{
  "arch": "vgg",
  "stem": "deep",
  "ema_decay": 0.999,
  "epochs": 147.5,
  "lr_schedule": "constant",
  "warmup_steps": 800,
  "weight_decay": 0.04
}
Rows from block 7 of a small sound classifier, named by matrix and row number. Each number is 500 + 40 x the weight over its row's rms, rounded and kept within 0 to 999. All counts start at 0. Numbers have three digits each. After the name is the row's rms in percent of the matrix's.
After each channel's rows are labels from the 100 clips, of 14976, where the channel reaches its highest value: "top examples" is what is common among them. Only what is clearly more common there than usual is listed. The data: acted Russian speech (Dusha).
# conv: 3x3 conv (model.blocks.7.conv.weight, 384x384x3x3, each kernel summed), inputs 0-95

conv.21 107:597502588501450442581512533524500462456533480503490501531550458533504524494494471472496610545488525521460444514495511522484497490454523580577435598525517505513498444538580492524497465507504500460541525527471428463547507497508533554470494516499497458482464513408537573610537502487491452491
top examples: emotion: sad

conv.240 107:485500462462524487527498515500482511563489495503473528496433479545533461500495472519500508487435505454539445566467531496487540534454432539499558471542536528454463549463545530480524473571415546531499493491493488523471480482486447568514511446510538486548435528509501486448522490486471461480
top examples: emotion: angry

conv.380 108:485504479525514509535477423537550475454480468518514493476505469479513461466444473492543422547516460576565456506537454482514538452502444442477389477532530534503427453494454454581537489511491530413500523559483473509522458419461481489528546480471518611514394516481485540513437503479523517534
top examples: emotion: neutral

conv.90 099:480479502462512432422491496520522491503442460555467512478509526514512527515538498478449551484453466436448492614575476536542504556483387563513481502531532514476525526504525483468484502507508536523479427500429513479485632548538596533509496507500514469499475483445540455514550480485542522444
top examples: emotion: sad

conv.302 105:476466491506552467489514462466475459438454526494450523530479466566465553454501537477450443501541553524473430478613554465526511440526523386467479528469561525509461508493459512511495554474433548538512511542510532473513485549445576517505496472484514555502437450461478511462499546415490469430
top examples: emotion: sad

conv.251 095:517551587429428500483540503483511586486527526584404508513515549547581553501538481418521518500544466482452438521478454468490507508453473511571496496502480462523516516523481476420461506471539519512438519507521407487516587438500576516440456472519523506517508539510521532563543497523484520503
top examples: emotion: sad

conv.286 101:506503504480524501492497480517533552615533475498488444486475480487487488497474490552523496485465521562427570423495449506439476530479522471533482529511513451475484431500456454483440473565425450487515535480489420475536488509548527459489488455499508488538544442562516477498442498468519484541
top examples: emotion: neutral

conv.156 100:494470436490518462468429487490512501467504488455460504521544483528543481462498567529504535461515458499461508490437486533527452424461502478499447562539502546494557487540476506506485411437455493507523510511495478474514505489488496540471491481448546464460431601460553487582553469474500475476
top examples: emotion: sad

conv.7 098:485537473467613549557491515422471505536538537572534539472549537515501502494542526474530461453482456533484516541490500555492471450546491551535448496530594502520586499502519494459478492426440456506507511470460465463448444511542459531501459464464516533498492475458481484522496511460531522513
top examples: emotion: angry

conv.366 101:510489502518525527562480549483481559420447553502540484461525556508508513525508551483495492474440506454512424496477569459482530519466447532584460457506491529432451483511504509487534516529513586449538447520481523481472546431461418498477476511541411517522523566459515444442542493470531541474
top examples: emotion: angry; emotion: positive

conv.101 093:476441488586581526464465483499527466496475562530451555435476505443468451550545506537484413426504537452539516499484544504434475545502501460488536494468475508474559449512461501507518480454511512523506491446500497559503446471473472490521537436479571465587497466444508484479492460440481549427
top examples: emotion: sad

conv.78 093:529454461511467487486472458592494472614481479476510547421471448470535443534493502423511474486523478494463522404520505443519483534521425448590448556501478518598478439485445517516505463544545524491489481501473511541469514482469495472485506437444557426508523438501445530463458431490495515457
top examples: emotion: sad

conv.230 093:484568500502471453575490512455474471485536542480504484535434474463451508477551520443480525513430464511433518557475525447495409526507533439497444523489518530513456493552495492471511567415536534518577508524536525552493506489523526537526474576484414587577452553517505544515488579525501492443
top examples: emotion: angry

conv.229 099:497475515476521488525464522514520526454478510468441499489494530518447478514461463490582526484506468606417424534541534494514564488476467454494510479490535406481545529476528513482511515406509484523468467494539556528556415499425522480445449463498559547481485555458511433526474463544502510511
top examples: emotion: sad

conv.73 105:524450514564464461454502478528480490449594471480520503531474475510490386471558546463511492517489534532437497525541564593520474510490540552483482484520520522492475465494489552519467539560496520471482547448503476452556522505517512504472570485474506489550445448474479582570509418558493482458
top examples: emotion: sad

conv.224 101:497513475505522569498526512517500485449455511486489531557530508505520531481488481469574486512494466555499399506478467505525584458430463571537510434444497490512454459519506594485510435562445450488554482514484516511502472525434525474519471490501499478488442547458433546482493551448471516523
top examples: emotion: sad

conv.93 091:439522506548472423482510468516460445473532472504470491634526498537522591399491542523433471491486526453460484497513468440529500492435506540466511548527467440515487509522472556481530529516527490493591518507502527497472546431515447500437449447468562463435452473492508519492528492504525554446
top examples: emotion: angry

conv.49 103:540490524493505506413477462528543476453466460558460428466489539530529579545522456516527449466530525536529556486422553457523408503526508565495446586471439508498502470458563486497472528572477464497522505516527439478383552525512507498539520453526529487531503495521510524427442495504511550530
top examples: emotion: sad

conv.64 095:568476501480593511440496522598464516495483556495435443541551517457498464530514509486471426552452533499420455434462514515516480488471450486527497486475508549474559444420503528498455444571494545525494542477504561524514472427534449515505470513463502496510450457475488471518451518499447480526
top examples: emotion: sad

conv.112 103:464476495487515451476520460543475543464515459486458480533467481466452457490421443540471399514519489557511479510422522542413478453436478567501534513502575587491472476486470461535457497464474518525539510467487596470506427510533512445445511532462569468569473414552499585529434511476464572522
top examples: emotion: neutral

conv.54 107:381558530479404445484455551518476552473447468454458539476528505460563499507479434524541502451507401512487399502491499492460482481488533547468487531543496517553406640558578505471451542481419514560473519523507528493464500480541446450451490513485479479511481510531510494511521513463483471431
top examples: emotion: angry

conv.85 109:462518482524441512485453467509457486532495565463483565452497542514480457496591528518561508543518523521474537450490470527552445562434400480543487589495511456484515516529403462474540520483437538490518547496481531500526541495474452558569515463534612526506464489452496543493458528519491486516
top examples: emotion: sad

conv.59 099:519484497543506554545499492471439495508526508491510481420481478574548511452643553483499467484544566509506498495494540530553520502452531461525516522522541545463532491516468510396502491489475554580494519503442550514449537530588520583487527530475502512461453617437497535540525437527477453544
top examples: emotion: sad

conv.80 102:496493471524552492519589476515501582520481426504513466480534479513475576449441516512444490499469462496440476552468491546557525476537482455487477529461587520528452531480510474494534455599522425486445515441449506486455419538485490538559471502504495504475482576457515594480466488465470562511
top examples: emotion: sad

conv.110 096:500512513569450510474465529462520504445442463486490490504538512478451462515594553518497547530566493480501479428538517535436521428463512579495530546506476478530555479522540517524453479479433486534532456510503507499493474482479464475548540461462446471500411475569504552537561502542474442498
top examples: emotion: angry

conv.161 110:606492479510531544513507511453581564473446640503439462420494510432498482487522441475483417456490403502542554409482504468441526482536537468531576541527465431527530423490496450469470528516434449529498524504499440474462441493427497492508440477482446499570468385529539449418449428488547436499
top examples: emotion: angry

conv.42 097:496509459495477585488516465440469481430527473427510449482529497509522532487499484556470443458541512522536416624439502514550441511507551510483484420486432451508469474508544518485491461579542483471452464480480528547429455531473492523472537491468530418447494422532498592394534501549532518473
top examples: emotion: neutral

conv.33 098:498513411526570529501483461530540476542439500507528521557566502435463461497408483472536497520522481515539495481475501442452491452523541489429478472447456488485530518500514497470483446519463472532502495485514463560535428530442509547542574537462419498558467478489523499410429561500543464537
top examples: emotion: sad

conv.63 114:560446481482551512573491535502483521487498508467535513505511476502447510482532476527480526559459439480436443509506539464529511480507479498449482465510475502494515514488452545501437556611576446498418471517525438519531581509479504497526442543445507505514523492491401559548569499521430451480
top examples: emotion: sad

conv.12 097:503448480459434409517491542480433547484518502518526467563490449504470520507450496514521490484553436541559486512457560529486483460429530542535529517539486520459465462583501542522525528519467518476499513523543466522470556567518519514500491568537513479422461454542449574574501545521467448423
top examples: emotion: angry

conv.281 102:471465536457526496485449486456452473569464508558468449554518440504504469511502477426523474454522436509500609550575497505434462536516498467495469473558437560572477460487479440452471482454460473547547478470507482509477507610467519546542570528535518516537604512505457534550482494472523489519
top examples: emotion: angry

conv.243 096:483480477615497438481480516470480528516450487521554468446525423581499474531475528495462465446530500547489589495492497510546511456468394536508547475474493488514434455492476426471449493536449500489576505518469499511461448487542514573485513457463534493525486490528511452533514464504523521557
top examples: emotion: angry

conv.306 093:450471502501522561513482470521561588528502475504482477543484452487491482469485544557503548539486465474497537507546501514494402506423426513484498557538521488497513559502503431498560514444507518490497507534504468477511533444543494463409420508460523521468480518489480603411459508526549379564
top examples: emotion: angry

conv.75 104:457496532547469466445509514512554500438502556471441455479461516431514489516552462496499467486564539474469471518577486573467546515492510501421485433495516489455455447464511515518460528480502517535470433497538470501441475532475402513547503464462556500466434496473461648542511463493520437551
top examples: emotion: sad

conv.159 117:484499501486495469529497494545431489524436527480518533461474547447395500526508490498499483474475503444443541482515505468505560549472513493518557494530486472533452536502454504498480507508456442471514455455440587447538485456470456549531418460471542586509553518542509491528512530492455475459
top examples: emotion: neutral

conv.277 093:526401454505532506477435460461489528510539585480560448547559485491480448442492502557528514505569503586533510479453512486564489486471535416488488529463469475444507425530540534488507472451519475488463502427608490503505461474511558492439496445500563529506483531503499481559492481582440527523
top examples: emotion: sad

conv.1 106:545460478456528525464531467506463461392512449486537472494542579558459491487474506537527472543543549586505448474489490518507496496536475485413466529472505514544501477527453548462478537477532559467470473502512521500482439456493529521528536567519545454508441558546456533486469457445486469500
top examples: emotion: neutral

conv.320 095:464505499596468456443498441530475543520573474537458466408558461535505556548561562484497540541524491534406517487534498487496435463494461504566496554516542532536526404498437416557516511556596487485509547554471482448474544524471534528482531526463555500482457487511457531460525519500504463454
top examples: emotion: sad

conv.212 114:486477499503480514515502495421474539512478503486516496474463505526435498521483510489460496495565532516456542425549484505514443504492469519513514567480490481556468481521572461471569466489490478503518525517516528544448474441505436468488492510482436557493452461574475617527486488561510445556
top examples: emotion: angry

conv.35 109:491514514524496552446510516499465477435484430495538494430492511516481514472460419500478530528496454576511485467510575430463537506455413524501516571521475475510438494533534547480498562471410477554468448456492479468507481494511568538526468449521442522475483467440467490520478446443471515481
top examples: emotion: neutral

conv.123 106:549481464477480601533523516464544464452528489481501517481442504507447521507521517561525551484484420480504493471487453449500511509537465466466473483434489435512516492476537487488478479524430458511431470504501498470515430522487544495567502447540434436506429506566543492442441502478494475517
top examples: emotion: neutral

conv.246 103:524511541518527494458531508513486485519476526525504499514510501556457575454573532482523515478478413534503557476446464566550492480585475555505545618521498507430516466524454551471493375553551505500394533474453492447400517552487557536418459525566527440476481491508480479496477524507452468533
top examples: emotion: sad

conv.39 109:510467389479517639550449505509549530471461551492517480478524478489461507537469447440474537525510564472486484499505475507520522427492469482604514377470535461509528463461541484537504457501429478507508540526475561490497494465521474503418480422503532564464482529444463520428501515522566378516
top examples: emotion: angry

conv.5 106:522463448550514522560511394423555520518406585517499422516511562524476543430443572460523439543475456518475534511523475510520474519505474526544535573496501500552476535542524512541520576477520486485561512536520535506570502456425464510489513482473543454483510436481458565502461454489596513516
top examples: emotion: angry

conv.4 106:473461522470504573427462494497467496449531521487494492418481438512557466528520428436501444509485480520454465540510533443520495451533424470545475474499509425478448460462445465470469490436485523498431459477471520527570460575446563508544477508484522477454489487548460539519352478415477507473
top examples: emotion: neutral

conv.274 103:536522491491491525500530550532459477548471457505464450522522496441496508470469496466504510467547508527471562469523409471450521475492408577514496527509493481575457549478533478509501494450459531539530481554505475472491461390510448450468511450488552468390386482514478503444486431569513494566
top examples: emotion: angry

conv.376 103:457462516505506485467508491523498507490480437469512507460538549443451510500485480503485487614523533528431534519507512519544558545519452490577542454490465521545444474524499495496536493497502536508435535474552472502469467458527546475518493480500467508551459535513412517478508500474453547435
top examples: emotion: angry

conv.218 115:523487540475506457508499528460459530453434484457514518459484573509479522428490516552479488502561475601558495451548469476461480480514561479487443529525505516511438438504473511467457499477464539540455512514489582510498510468488499565519526517483499543419505539511522525416542477524563515465
top examples: emotion: angry

conv.319 106:535464494566506504470538554509505477479521535510502527493482481492457452494486473495509517555484499518545428494493536497465535390507468527431557498488482510559472481436581556445526538427486502456487488479508495450548497537447527531487485494466514495613472420426458460566470483549471538548
top examples: emotion: neutral

conv.18 138:566549571472496466550545472490545524490481510468550467500495453462502512560504500492508527472468476471447521482509480557504524500517521545442485463529542549510503488485513505505510485512510424463455598451510506474513536476507509563446510520534382563538529482524503533466464466511446511526
top examples: emotion: angry

conv.105 115:489489535480484523519451496491482484574529455432518505494510512553558554497537538519481483504521482519455467508486527529595467556461436478595525553498511479506495508454572581501525449517602528480410547552541435475492480496470507553500526501569565502496536481500505576489558496522439462473
top examples: emotion: sad

conv.215 102:532527542478519502481545501485476537453517458481515452530496487509456559458472488492454441571529460438535525435511473407566386420581502580479459435416451502547540470485498513468481490587499475532490522475481534519463486531466483479497514476535535485546483522564513489500421555492453519491
top examples: emotion: sad

conv.143 103:480567499475558540479443518517482487502538544515493411453503495518450473468467436489542509537489495509475466507451439524495522394524466531488447505484413546502496469518512498502522516466488435472450478456552434531506514441435496460478538465506466516557565485439489539527437501497541428495
top examples: emotion: angry

conv.9 100:421516506570494496456491531436476545470471494560494455400495508494489469539508469489492515538505422589469510494434519482504502514473478519522449524510488518510456509489474562481521580579492491496512498460484501495523482546457557513593489436549442499507533504524446517482548549463500530481
top examples: emotion: sad

conv.77 101:504490528467445458513491459563499490483516478465449427480489508505567528520573570488519472505474531502518423450494530519472483388474529399571507501505505473530574469501453437456557479465549491437465516536495520494477504502483546592526520516566479440457481479461507514582529529489484433462
top examples: emotion: sad

conv.99 099:456468518412460551534461510552466519533475463517500387509469498490487483553495416528539527503487562515481602459486519519465536534567583493521450432471410494540480559458482514507472540546505466501546493500451540509515444536456554486547553445456508518632494456511582458474430441486491502524
top examples: emotion: sad

conv.242 108:475462505496471420437437466483555451525490533490472495532525547563462510515557531506477558536481471489479465453486522478467432451478485493578493494484493453451551499489449490434527489395497548512535430551504506541483464492479531518536563477417608463560486529498525575521494499479548447449
top examples: emotion: sad

conv.323 093:476448454496560457553460509527540479486487446533471447490450464547561481472449502532474457478540512484513542505508525513508504402532466532478486467500479448472504450549459510497509509541481558439498438436473480554538443515445594494525473462479515475470474509521500424559510513493536485551
top examples: emotion: sad

conv.262 103:545505476502521535475492489582540504497547522507421525537483527461513491516483468541506571504501528490465484559418476525460479443419478511580538477502413550411542467508475473476551507471486469548499540532498503512511521497484507525513433486517431485422522477474489488491512529505542535532
top examples: emotion: angry

conv.244 100:443528480480517479497528518513501563562497523503427553485497504615515512441566563494527550453550540507495506512486514474508476526491480460545470604424506526466528488522537450492489484540517459530525511485555530493428493477458537503549537420534519532483509482465683471428459456507521525518
top examples: emotion: sad

conv.343 109:523467469533486539479490490507440464509583529531553521473435453552443512530526483478535516522476615461462483491514508540543547519492577532524500541514488394430492523488530529470453503614449485469469511443557553491492517534507498498535500479488443520462426511480558510457567523521449491414
top examples: emotion: sad

conv.193 098:523539509476499552548524502506458502457512566498484502428500485417491540443428525484489498507522535612461486422505465542503581478458457532524464582467445419599452502507579445473461594471490549446535602533482543524421487586539490471493447439509445440463497441536398571520558514494447433474
top examples: emotion: neutral

conv.174 109:434457504491478560425511481513512512504511475497555487402553561477512546498482472513494419573492533542460499506526555454546540514454424515451493445469498462521466449471571497375541462536543493518492494448519441505565482465484528474567501465426458543526546524567399521514497544462412457518
top examples: emotion: neutral

conv.289 113:487543531503585492501512507479447503523492500484534437514517519470513559533579574473475478439456511453498499534511494524514451532525528522512554530532501478531490531500428517544493540460486444508497467551486531497467498484473462416505477484466546504463456378574502503594553486553516533499
top examples: emotion: sad

conv.76 103:497462420490530502488534504461487558477489456598474487522505519495589423471507535553532521487499472564478495501485446483495542423530495481539384532487503479517515548520526542436465467465553490504508503527488500466449533463504536490505451481558580478562490553427595432533525464516518478494
top examples: emotion: sad

conv.82 095:479503528524469429515514451450458496421556481481463495483513550527479437476515527473498467471546462430568454481534488462487499456573483572501480478468490450552530486572543566499543441443461487508380463426454512517538489449458496526481547505432419492552449458564476559477499507488510519550
top examples: emotion: neutral

conv.221 102:497522477539495541458512532456512484477498523478534511546472446526506498546522463427501492497546508529492534539498501477502540514489478434479600460515521495547490426462489482532451438557452422550390546566528451488488544527481510532533426545507441527403484415575567550604500526550510536516
top examples: emotion: angry

conv.133 116:480455500491466542531488521488609472478484545534432524474498476495563527538470458549504552470507531532481459468458517452539488527463417495501478450501512558452508528459606447562558477508448472460535527575423433507515515498477460455446536423496446508564510482512464507463524501539509482517
top examples: emotion: angry

conv.339 107:501500499517474531513492626563508496463455469512469483472506490456510432531550512524463480563512488494499571469477483492574462538415449501541544492501521478441504503497482503502450459428431551422503469417466507539467528514487574480562482466521510500523555522437559443509471512505565504546
top examples: emotion: angry

conv.128 100:543490440527492494485531408585503560522524605505489491478534501437429470546519526497538529528549491509468429519526510503451539460522423529509516562520500531525518513363485481532565543582465545507459461491476506517551451492484519406476482464466479492531501518471560531489509526478523572541
top examples: emotion: angry

conv.291 100:502547528525563436515508455511463503465439457525467503518548514463464506533508498469529576447569504480502529518530518501494592496474549509508519544540502477603488459465485517548439523553497445537480479489556529470481472473493479542483486504461437493508532466530463449451514527584525528567
top examples: emotion: angry

conv.292 105:560475542442494613528606508526482553530449535529441459531496496508495471509492469501578514538548496521480563505501515479503487511529490576475452470447485490531470533498514534478553543498520449471475470490513480433509582446568525516529572492437467421422499486570454524450489450520603501546
top examples: emotion: angry

conv.207 107:485545461506458441528459491539445518518505506470474568478452539564531492462543480494540567478529417537464481572403427593531455523535513557509502550522502537540577489514471493498522457478513499436505540535481471505478506568439477531526415535584665438481492501461464484462574441492561459516
top examples: emotion: sad

conv.74 104:477576455457488546518481449504524543501479575518480463484586512494482499587448485490543512498500443513496563478436477489486538507490410485530446520487495488570491495474474506457553456549470494502500420464476520462527544444491478514504541445430441524616492461535407530435542485492454433509
top examples: emotion: angry

conv.282 097:574500513513403498439510493511513499479481510535569528520392501494528470490480558483518574493494538488454427534592488487559451376473578472478483482497532475531546586507467523492493513492554472499468481492470549452423457534503504537537479411539498500460480473461508442513545438520496461432
top examples: emotion: sad

conv.46 101:502513485541457477510505480503498532504485504467533501513477571566424497506501512547487486465562390487475504427480493494531478545494509518572483433559561522533510488548510562472514556467527524477512460474464518523469534541533482569542467565499524464468479527495501495503540447492456562467
top examples: emotion: sad

conv.119 122:440450492469469563497557452494482495442546518491526479490569533501484567632435480510483432502472535496424520531550538521427506528502412509468468493519472482473452474483526515517522493442491521537549459459495424495567452422482439514486486474476520464476488498550439534411581485516571428487
top examples: emotion: neutral

conv.348 097:489505537521497488485496441492439480506562490494481539434489548496481511509533534496533516578523472575579543464490486535471571382507432486534503462492532460476525445533530488529485536467473482447516486475516488498510471484400486429465522497462463529448528617463461457617486518472463504509
top examples: emotion: angry

conv.79 107:588499496515486483564514540556450526476464498506551591490529470530471520463492431490501414566535514505446502568459561497585492646494386546579503495445499501525466489544586538438517472526478438536465511504481529572532465516574473515523541495574506556545499472589452533517474500474468457509
top examples: emotion: neutral

conv.94 101:515529483502483454440460431450499481452493414525468475557485459482562507400552417494524461504509561490503465468500541545523504418555547488518484544502494460499486500476482467441486440584501474476548488541488491418474489515474551456517538425546513487459440503521532441452552497408511458499
top examples: emotion: sad

conv.37 101:510484568571479527347522494570545404501539429581537508474496526485443587540513491509489567505505583493552461493462515506449575466512481528517507509452551543506569484504526476513494532419574455526489441510595496512582569471437511477517473480460553442451481558514516480596515440504431567485
top examples: emotion: sad

conv.305 099:502526444550459495501441526552498542422482492511462492479497479511511527410534423507591506406574420439463532535567453459487453585494550564465530485541516518506464573490517485465486473567490449522556509534501478525562504474496521457488490495426520496462453480527489538454459472471461458487
top examples: emotion: angry

conv.358 094:523504519546508483435470620543446476486499442521467513507469567516550579442519485515527570477519452466467508565500426430428421534468486469567383529537485505538534447481532506497512510487521532513401434469452527497527423524557496468570476517522558517436484471539525509522510473478533514432
top examples: emotion: sad

conv.136 106:449510529581471484504447446535558564481444505432445567445499511491485497413556549489472524459383467439459508496430496483531468476472494464554570595603483532482571494459486508438521525547537444552468452503558431483445564486472485475445452517549629534512567495501551556486527518558471503469
top examples: emotion: sad

conv.268 090:532487502468568494492494530506596506554503484492473537512453533505533517525568475514514561514548605445543447415541464547510433504409480590499504518476508597462576531451477534490485477490459524483511451569466461527434539486489541506466497502560513477588488471442536429417462476425524468550
top examples: emotion: sad

conv.14 094:553487548474508541530492539459507529499527453526520504514564564550461511447557523462469400482521445587507455476545541466559502561507486504542480559454458498513524533470523529436504489557506501497483517574526546512497446506488482501511541468473512526431507515509519549464418532493460506520
top examples: emotion: sad

conv.30 094:422503537472422417495452556520409559478443513462555492526438442547503549473482535434477496532532478479534411502549515485483581508485481500520532483518554572542488512541508432491501498427466440488477481530544502514515478559447496525544540526433468552425466479494424591518522585472568467451
top examples: emotion: sad

conv.131 096:568500443464586555526460549497486478481490525413506506548523527469518426493590496522494475528498527448465456489500531488448474499440464433525427516504502519508482478478524422473490524538444488521443446509521447450522460515594540533537480537485539518562482490560552554499490480524412372554
top examples: emotion: sad

conv.22 108:489465525475478476443471504444468433531473495496511486511470504496531535505534571519486461455531437516455529487523537459547532537551529536459547558498453504554467452491542527502449551495486510432452525497503493454478486542446478487511452425454528526457424469460459560559552482520468501516
top examples: emotion: angry

conv.28 113:465448529490583470490492455490496430502473566567521535464530473444457494442511496523461498479553542507457469486488519477487490474527509483501548424529482568620483553512516453531500523508461521537440479455520510480499493575513480513502425422577503452387473596450506520583489498502405489493
top examples: emotion: angry

conv.234 092:493457482492502501441502500504586416566447452401437563527503521501492410520481535543433517478509521547474474424484503468473464449466534496525493533480487456437496480466546565457522419463564477466552415506505540461457438500443523519510488516523507492512436470482475506484485514599530484492
top examples: emotion: sad

conv.273 105:494542484496515541515466519488449465413496495482429450469515462544491484495486390433496494470515436542481447501586478425504492529528517568589479492485468504492449523429467520493504494535436497531406460503474546578432460505540533589549499469433493552480462467511505465434418463461506500544
top examples: emotion: neutral

conv.48 107:523480492506541538465562523516484468455447526459524524544526507512437538486480489526573489525500552499517410503595513520510514487515458456458498531509566510460489530448492492457508438545451517488512481513496504456532486558526496505593513480506538476491459552466553549576486504489529449530
top examples: emotion: sad

conv.293 101:511518507458564571510549464502490491560502569518531491491467546416423458509420522550508512513461406493468516423414484502492495548479527491498546486493539460528438512530499447434494553563424473476479558497463433492519487527384498532465491525436526526543481463468472471523493458462515482504
top examples: emotion: neutral

conv.362 096:530476517474559511439450485495504478503500536466462418444494486483501528574522484539553475468553534439470545434494431457425498489483464528536506513487497483467423423455532519497490509505551476448527532498445483475475552522457511415475499456539445491493453472545502529528556473446468509550
top examples: emotion: angry

conv.86 093:512485452447552439527491517509434548547439511495547436539472521514479437507487433493549437510537477512500450470509507486475521417506450519508443556463489544593485453455450531531467434489498463581466429541536537454460477537572443565543463534499583489421493480457541560559512508573508534482
top examples: emotion: angry

conv.196 109:535475527511549512501511504424494471550485504494400453529498488523496517464532562551508504499498478513543562497465466504497488513507491498463526457474558456451468474460544484509538499585522476536477487497480541545536467488507481487527450541450548480458479438577445461535491550505469473484
top examples: emotion: sad

conv.326 091:516467560543479472480465416466499493509527579527485469511531465520504544492524458468517534442468447509574503480497491482437556444472511467476466485472469575528479469487445519443430507467451504486523474508501521521490468552449443453531495481395531422514503505554500494516536525499513496475
top examples: emotion: sad

conv.211 100:591471475480437517491546467449484524479453563550517488488512518465461499442520446467555409475484447490501463492542552499496496488456442466438533428462461496512467531524510552525499572437623496486559513459603481478488530486583559468480422504459511438519464460489398497509505478479500494507
top examples: emotion: sad

conv.213 092:463549480524482465504477490427477514500497466526515526501377526520417456533474494514456552518504517542525417526488441536511470507488462498484530453538530557567544459570512509466443494440545490473459564479400469515423446415499482527486469513506514465504429499488528405532514495496465534431
top examples: emotion: angry