{
  "arch": "vgg",
  "model": "sound classifier",
  "dataset": "acted Russian speech (Dusha)",
  "train_examples": 26041,
  "n_mels": 64,
  "hop_length": 320,
  "input": "log_mel",
  "spec_augment": true,
  "win_length": 400,
  "targets": ["emotion"],
  "num_classes": 4,
  "norm": "batchnorm",
  "hidden_act": "relu",
  "depths": [2, 2, 7, 2],
  "kernel_size": 3,
  "stem": "deep",
  "widths": [96, 192, 384, 768],
  "downsampling": "max",
  "label_smoothing": 0.1,
  "loss": "cross_entropy",
  "init": "small_normal",
  "optimizer": "muon",
  "muon_scale": "match_rms_adamw",
  "learning_rate": 0.0025,
  "momentum": 0.95,
  "nesterov": true,
  "orthogonalizer": "polar_express",
  "adamw_lr_other_params": 0.0017,
  "max_grad_norm": 1.0,
  "gradient_noise": 0.3,
  "ema_decay": 0.999,
  "max_steps": 40000,
  "batch_size": 96,
  "epochs": 147.5,
  "lr_schedule": "constant",
  "warmup_steps": 800,
  "weight_decay": 0.04,
  "adamw_weight_decay_other_params": 0.01
}
Rows from block 8 of a small sound classifier, named by matrix and row number. Each number is 128 + 32 x the weight over its row's rms, rounded and kept within 0 to 255. All counts start at 0. Numbers have three digits each.
After each channel's rows are labels from the 100 clips, of 14976, where the channel reaches its highest value: "strongest on" is what is common among them; "band" is the frequency band that holds the peak. Only what is clearly more common there than usual is listed. The data: acted Russian speech (Dusha).
# conv: 3x3 conv (model.blocks.8.conv.weight, 384x384x3x3, each kernel summed), inputs 0-191

conv.307:176083119097083092156097185206137153166093152175108195094068112123064142168115115117075126116181110184152142100202175149172105118184176121051106079121154125131171115050153110088141112127114109097115089114086155096123144130099077131156153082151099161143134131072125130137102138082135139137117162140094087119095115153107140184120171157166139165108096124077177090139146095076101099105195168110104087165098146155119107103104122096101164096101143057141117082043127099143111134082120099112126114130095124142173119106143111170168136128143116142148140119196113125134097107151111071154
strongest on: emotion: positive
band: 2000 to 4000 Hz

conv.276:119134075102163086154178143106086047127111150124155108136121094116118141102187073134142149117065124152121141132177128114205118089131156123159157154140156120155154098140124124190128193136141143178095081114147067143186110105049112168097093132136114159147074143128094158191153090153151122088166120214086144124118156096109090188155155146113110125137177122057094094137132136138112116044106138099118173151139190140105137118152157108136092120074109058108132100166152143081158102116091181157167135166142168175147169113122119103081133155106091133138046107149159179170066135139162120102
strongest on: emotion: positive
band: 500 to 1000 Hz; 1000 to 2000 Hz

conv.147:137092071115082117188102141059120138132150180140118170052144145163147042134130105140107202171129130122088075170144113143137181117180112163134140107154099175156116166153144148136081098058117142060127153097137092190113107131115181107099141152154140112117118090181121128168101110122122137111173130090174117074054095142179119169150138146167140131164156106064091130137119143112130152097204140071205130184100141147125137128131169174149117083110117148122144126131107100129104148140106095130118116119070081171178159100139106200115126161073106139114141117124186188116157120128080137082
strongest on: emotion: positive
band: 2000 to 4000 Hz; 1000 to 2000 Hz

conv.111:144153127100143145134148100082179154065101160139164133120096183107045103115173145109125127110157177150066140165096105132079115135084121115133131113126146134180164113140096149146119080130122150084098170110184089162086095125095145121174036137144104091107062133097100127092145174127109136104129144133125133070103092189212097115136163121109160160097146116138131153180118068077145153100181176076118103098135129129115073103175066111137082090117146152139129121069186102123106106183081218155148137131112121119185120134132095162184141079131182143132118111130105058103118122125152090134
strongest on: emotion: sad
band: 2000 to 4000 Hz

conv.179:113097111093062131101083180046123103146154145153070096078125147147171129103136136167105139152187127101136136160122127105091149165133128140096121089195130101163090110064125104145111103127138151153122149127090153129119142145171165116095149108112218074140118107178123110109095092080121105131117127182115168139130068121106062175145057148151127161137131117169076133132122121116070102100133164064111106157118131150097157154136086165179162141163071196144053117148145123147165063113130138092179124119104116054117198123127174129104148116047196180133204160089145065144121083105110147115
strongest on: emotion: positive
band: 250 to 500 Hz

conv.264:187136109183136097205096187147124092127139143137119151169110142101104079075178100133132191162172134133120150097079162163146074168143190104108142145110162111149122190153096108108109123159120057181097139140090157127154106135143120123052124131050149126137136132090192046106104084143143104044168122101168136125104122160125117172099116094164163084108142130126139188150157100132115125063140127081066111129145114134150156196099117049110091162083124060173132142103132126133118076112100139097143102165116110136160150134116114145106157115110053152185127141048158118117115153176117095130
strongest on: emotion: positive
band: 500 to 1000 Hz; 1000 to 2000 Hz

conv.187:151149164136166190151075142087120144150077103132080113090110120127159149146133141148138076144118093115094136093162113128171146134162072144131089070085080095134160175153114125105107058110079052162116118129142145168142129106089214063162116138164085097111146145125156119132146162087120100126164174185134192154159080186155096094125133149135087058095091125108136120128173111083105123069077123142110134152081111140165131094128145201165171116137177138159122112137147185106140137115136110110147110100107116128096135101144092085097107033106114136139195092140088133062132193075144087181
strongest on: emotion: positive
band: 250 to 500 Hz

conv.269:125091173113120078120126086106204133113106088124112082114183107095200106165114131106094165107140150141135121129129174095170120067105183092153137106108088133155136166128137114122197114151157097142167165102087149141142143066086150178131150096156134184122140149121163134157159115090101145106133178131158133140139145140145071188170156077136169106128202179067150106140182132114181071152143154120124052148095091170120071139182081078157153134057079188158138106113045099117129108127064145186213091128121116110073068094132145054178060136161097135103167156114165100105105089125112099127
strongest on: emotion: sad
band: 1000 to 2000 Hz

conv.128:068132150184095146117113129057166131138055168131058126080140204113158191163148121142117111170112149082178111112036091160095144082117085123148071106136202166101122148107138139151113141127114132130099108136131154168084141082100134151150145137110101146191076153093127165100109131068161128119137124146061076076080140078035118107109107078147108108142099116149159122114121145124168088140131121095133130129088122157112101131141142144180152100164108070113057114112142147114108105147123152131149201101103081120151139164131109171117113124157118162074139106138085158125164130158090093143
strongest on: emotion: positive
band: 500 to 1000 Hz; 1000 to 2000 Hz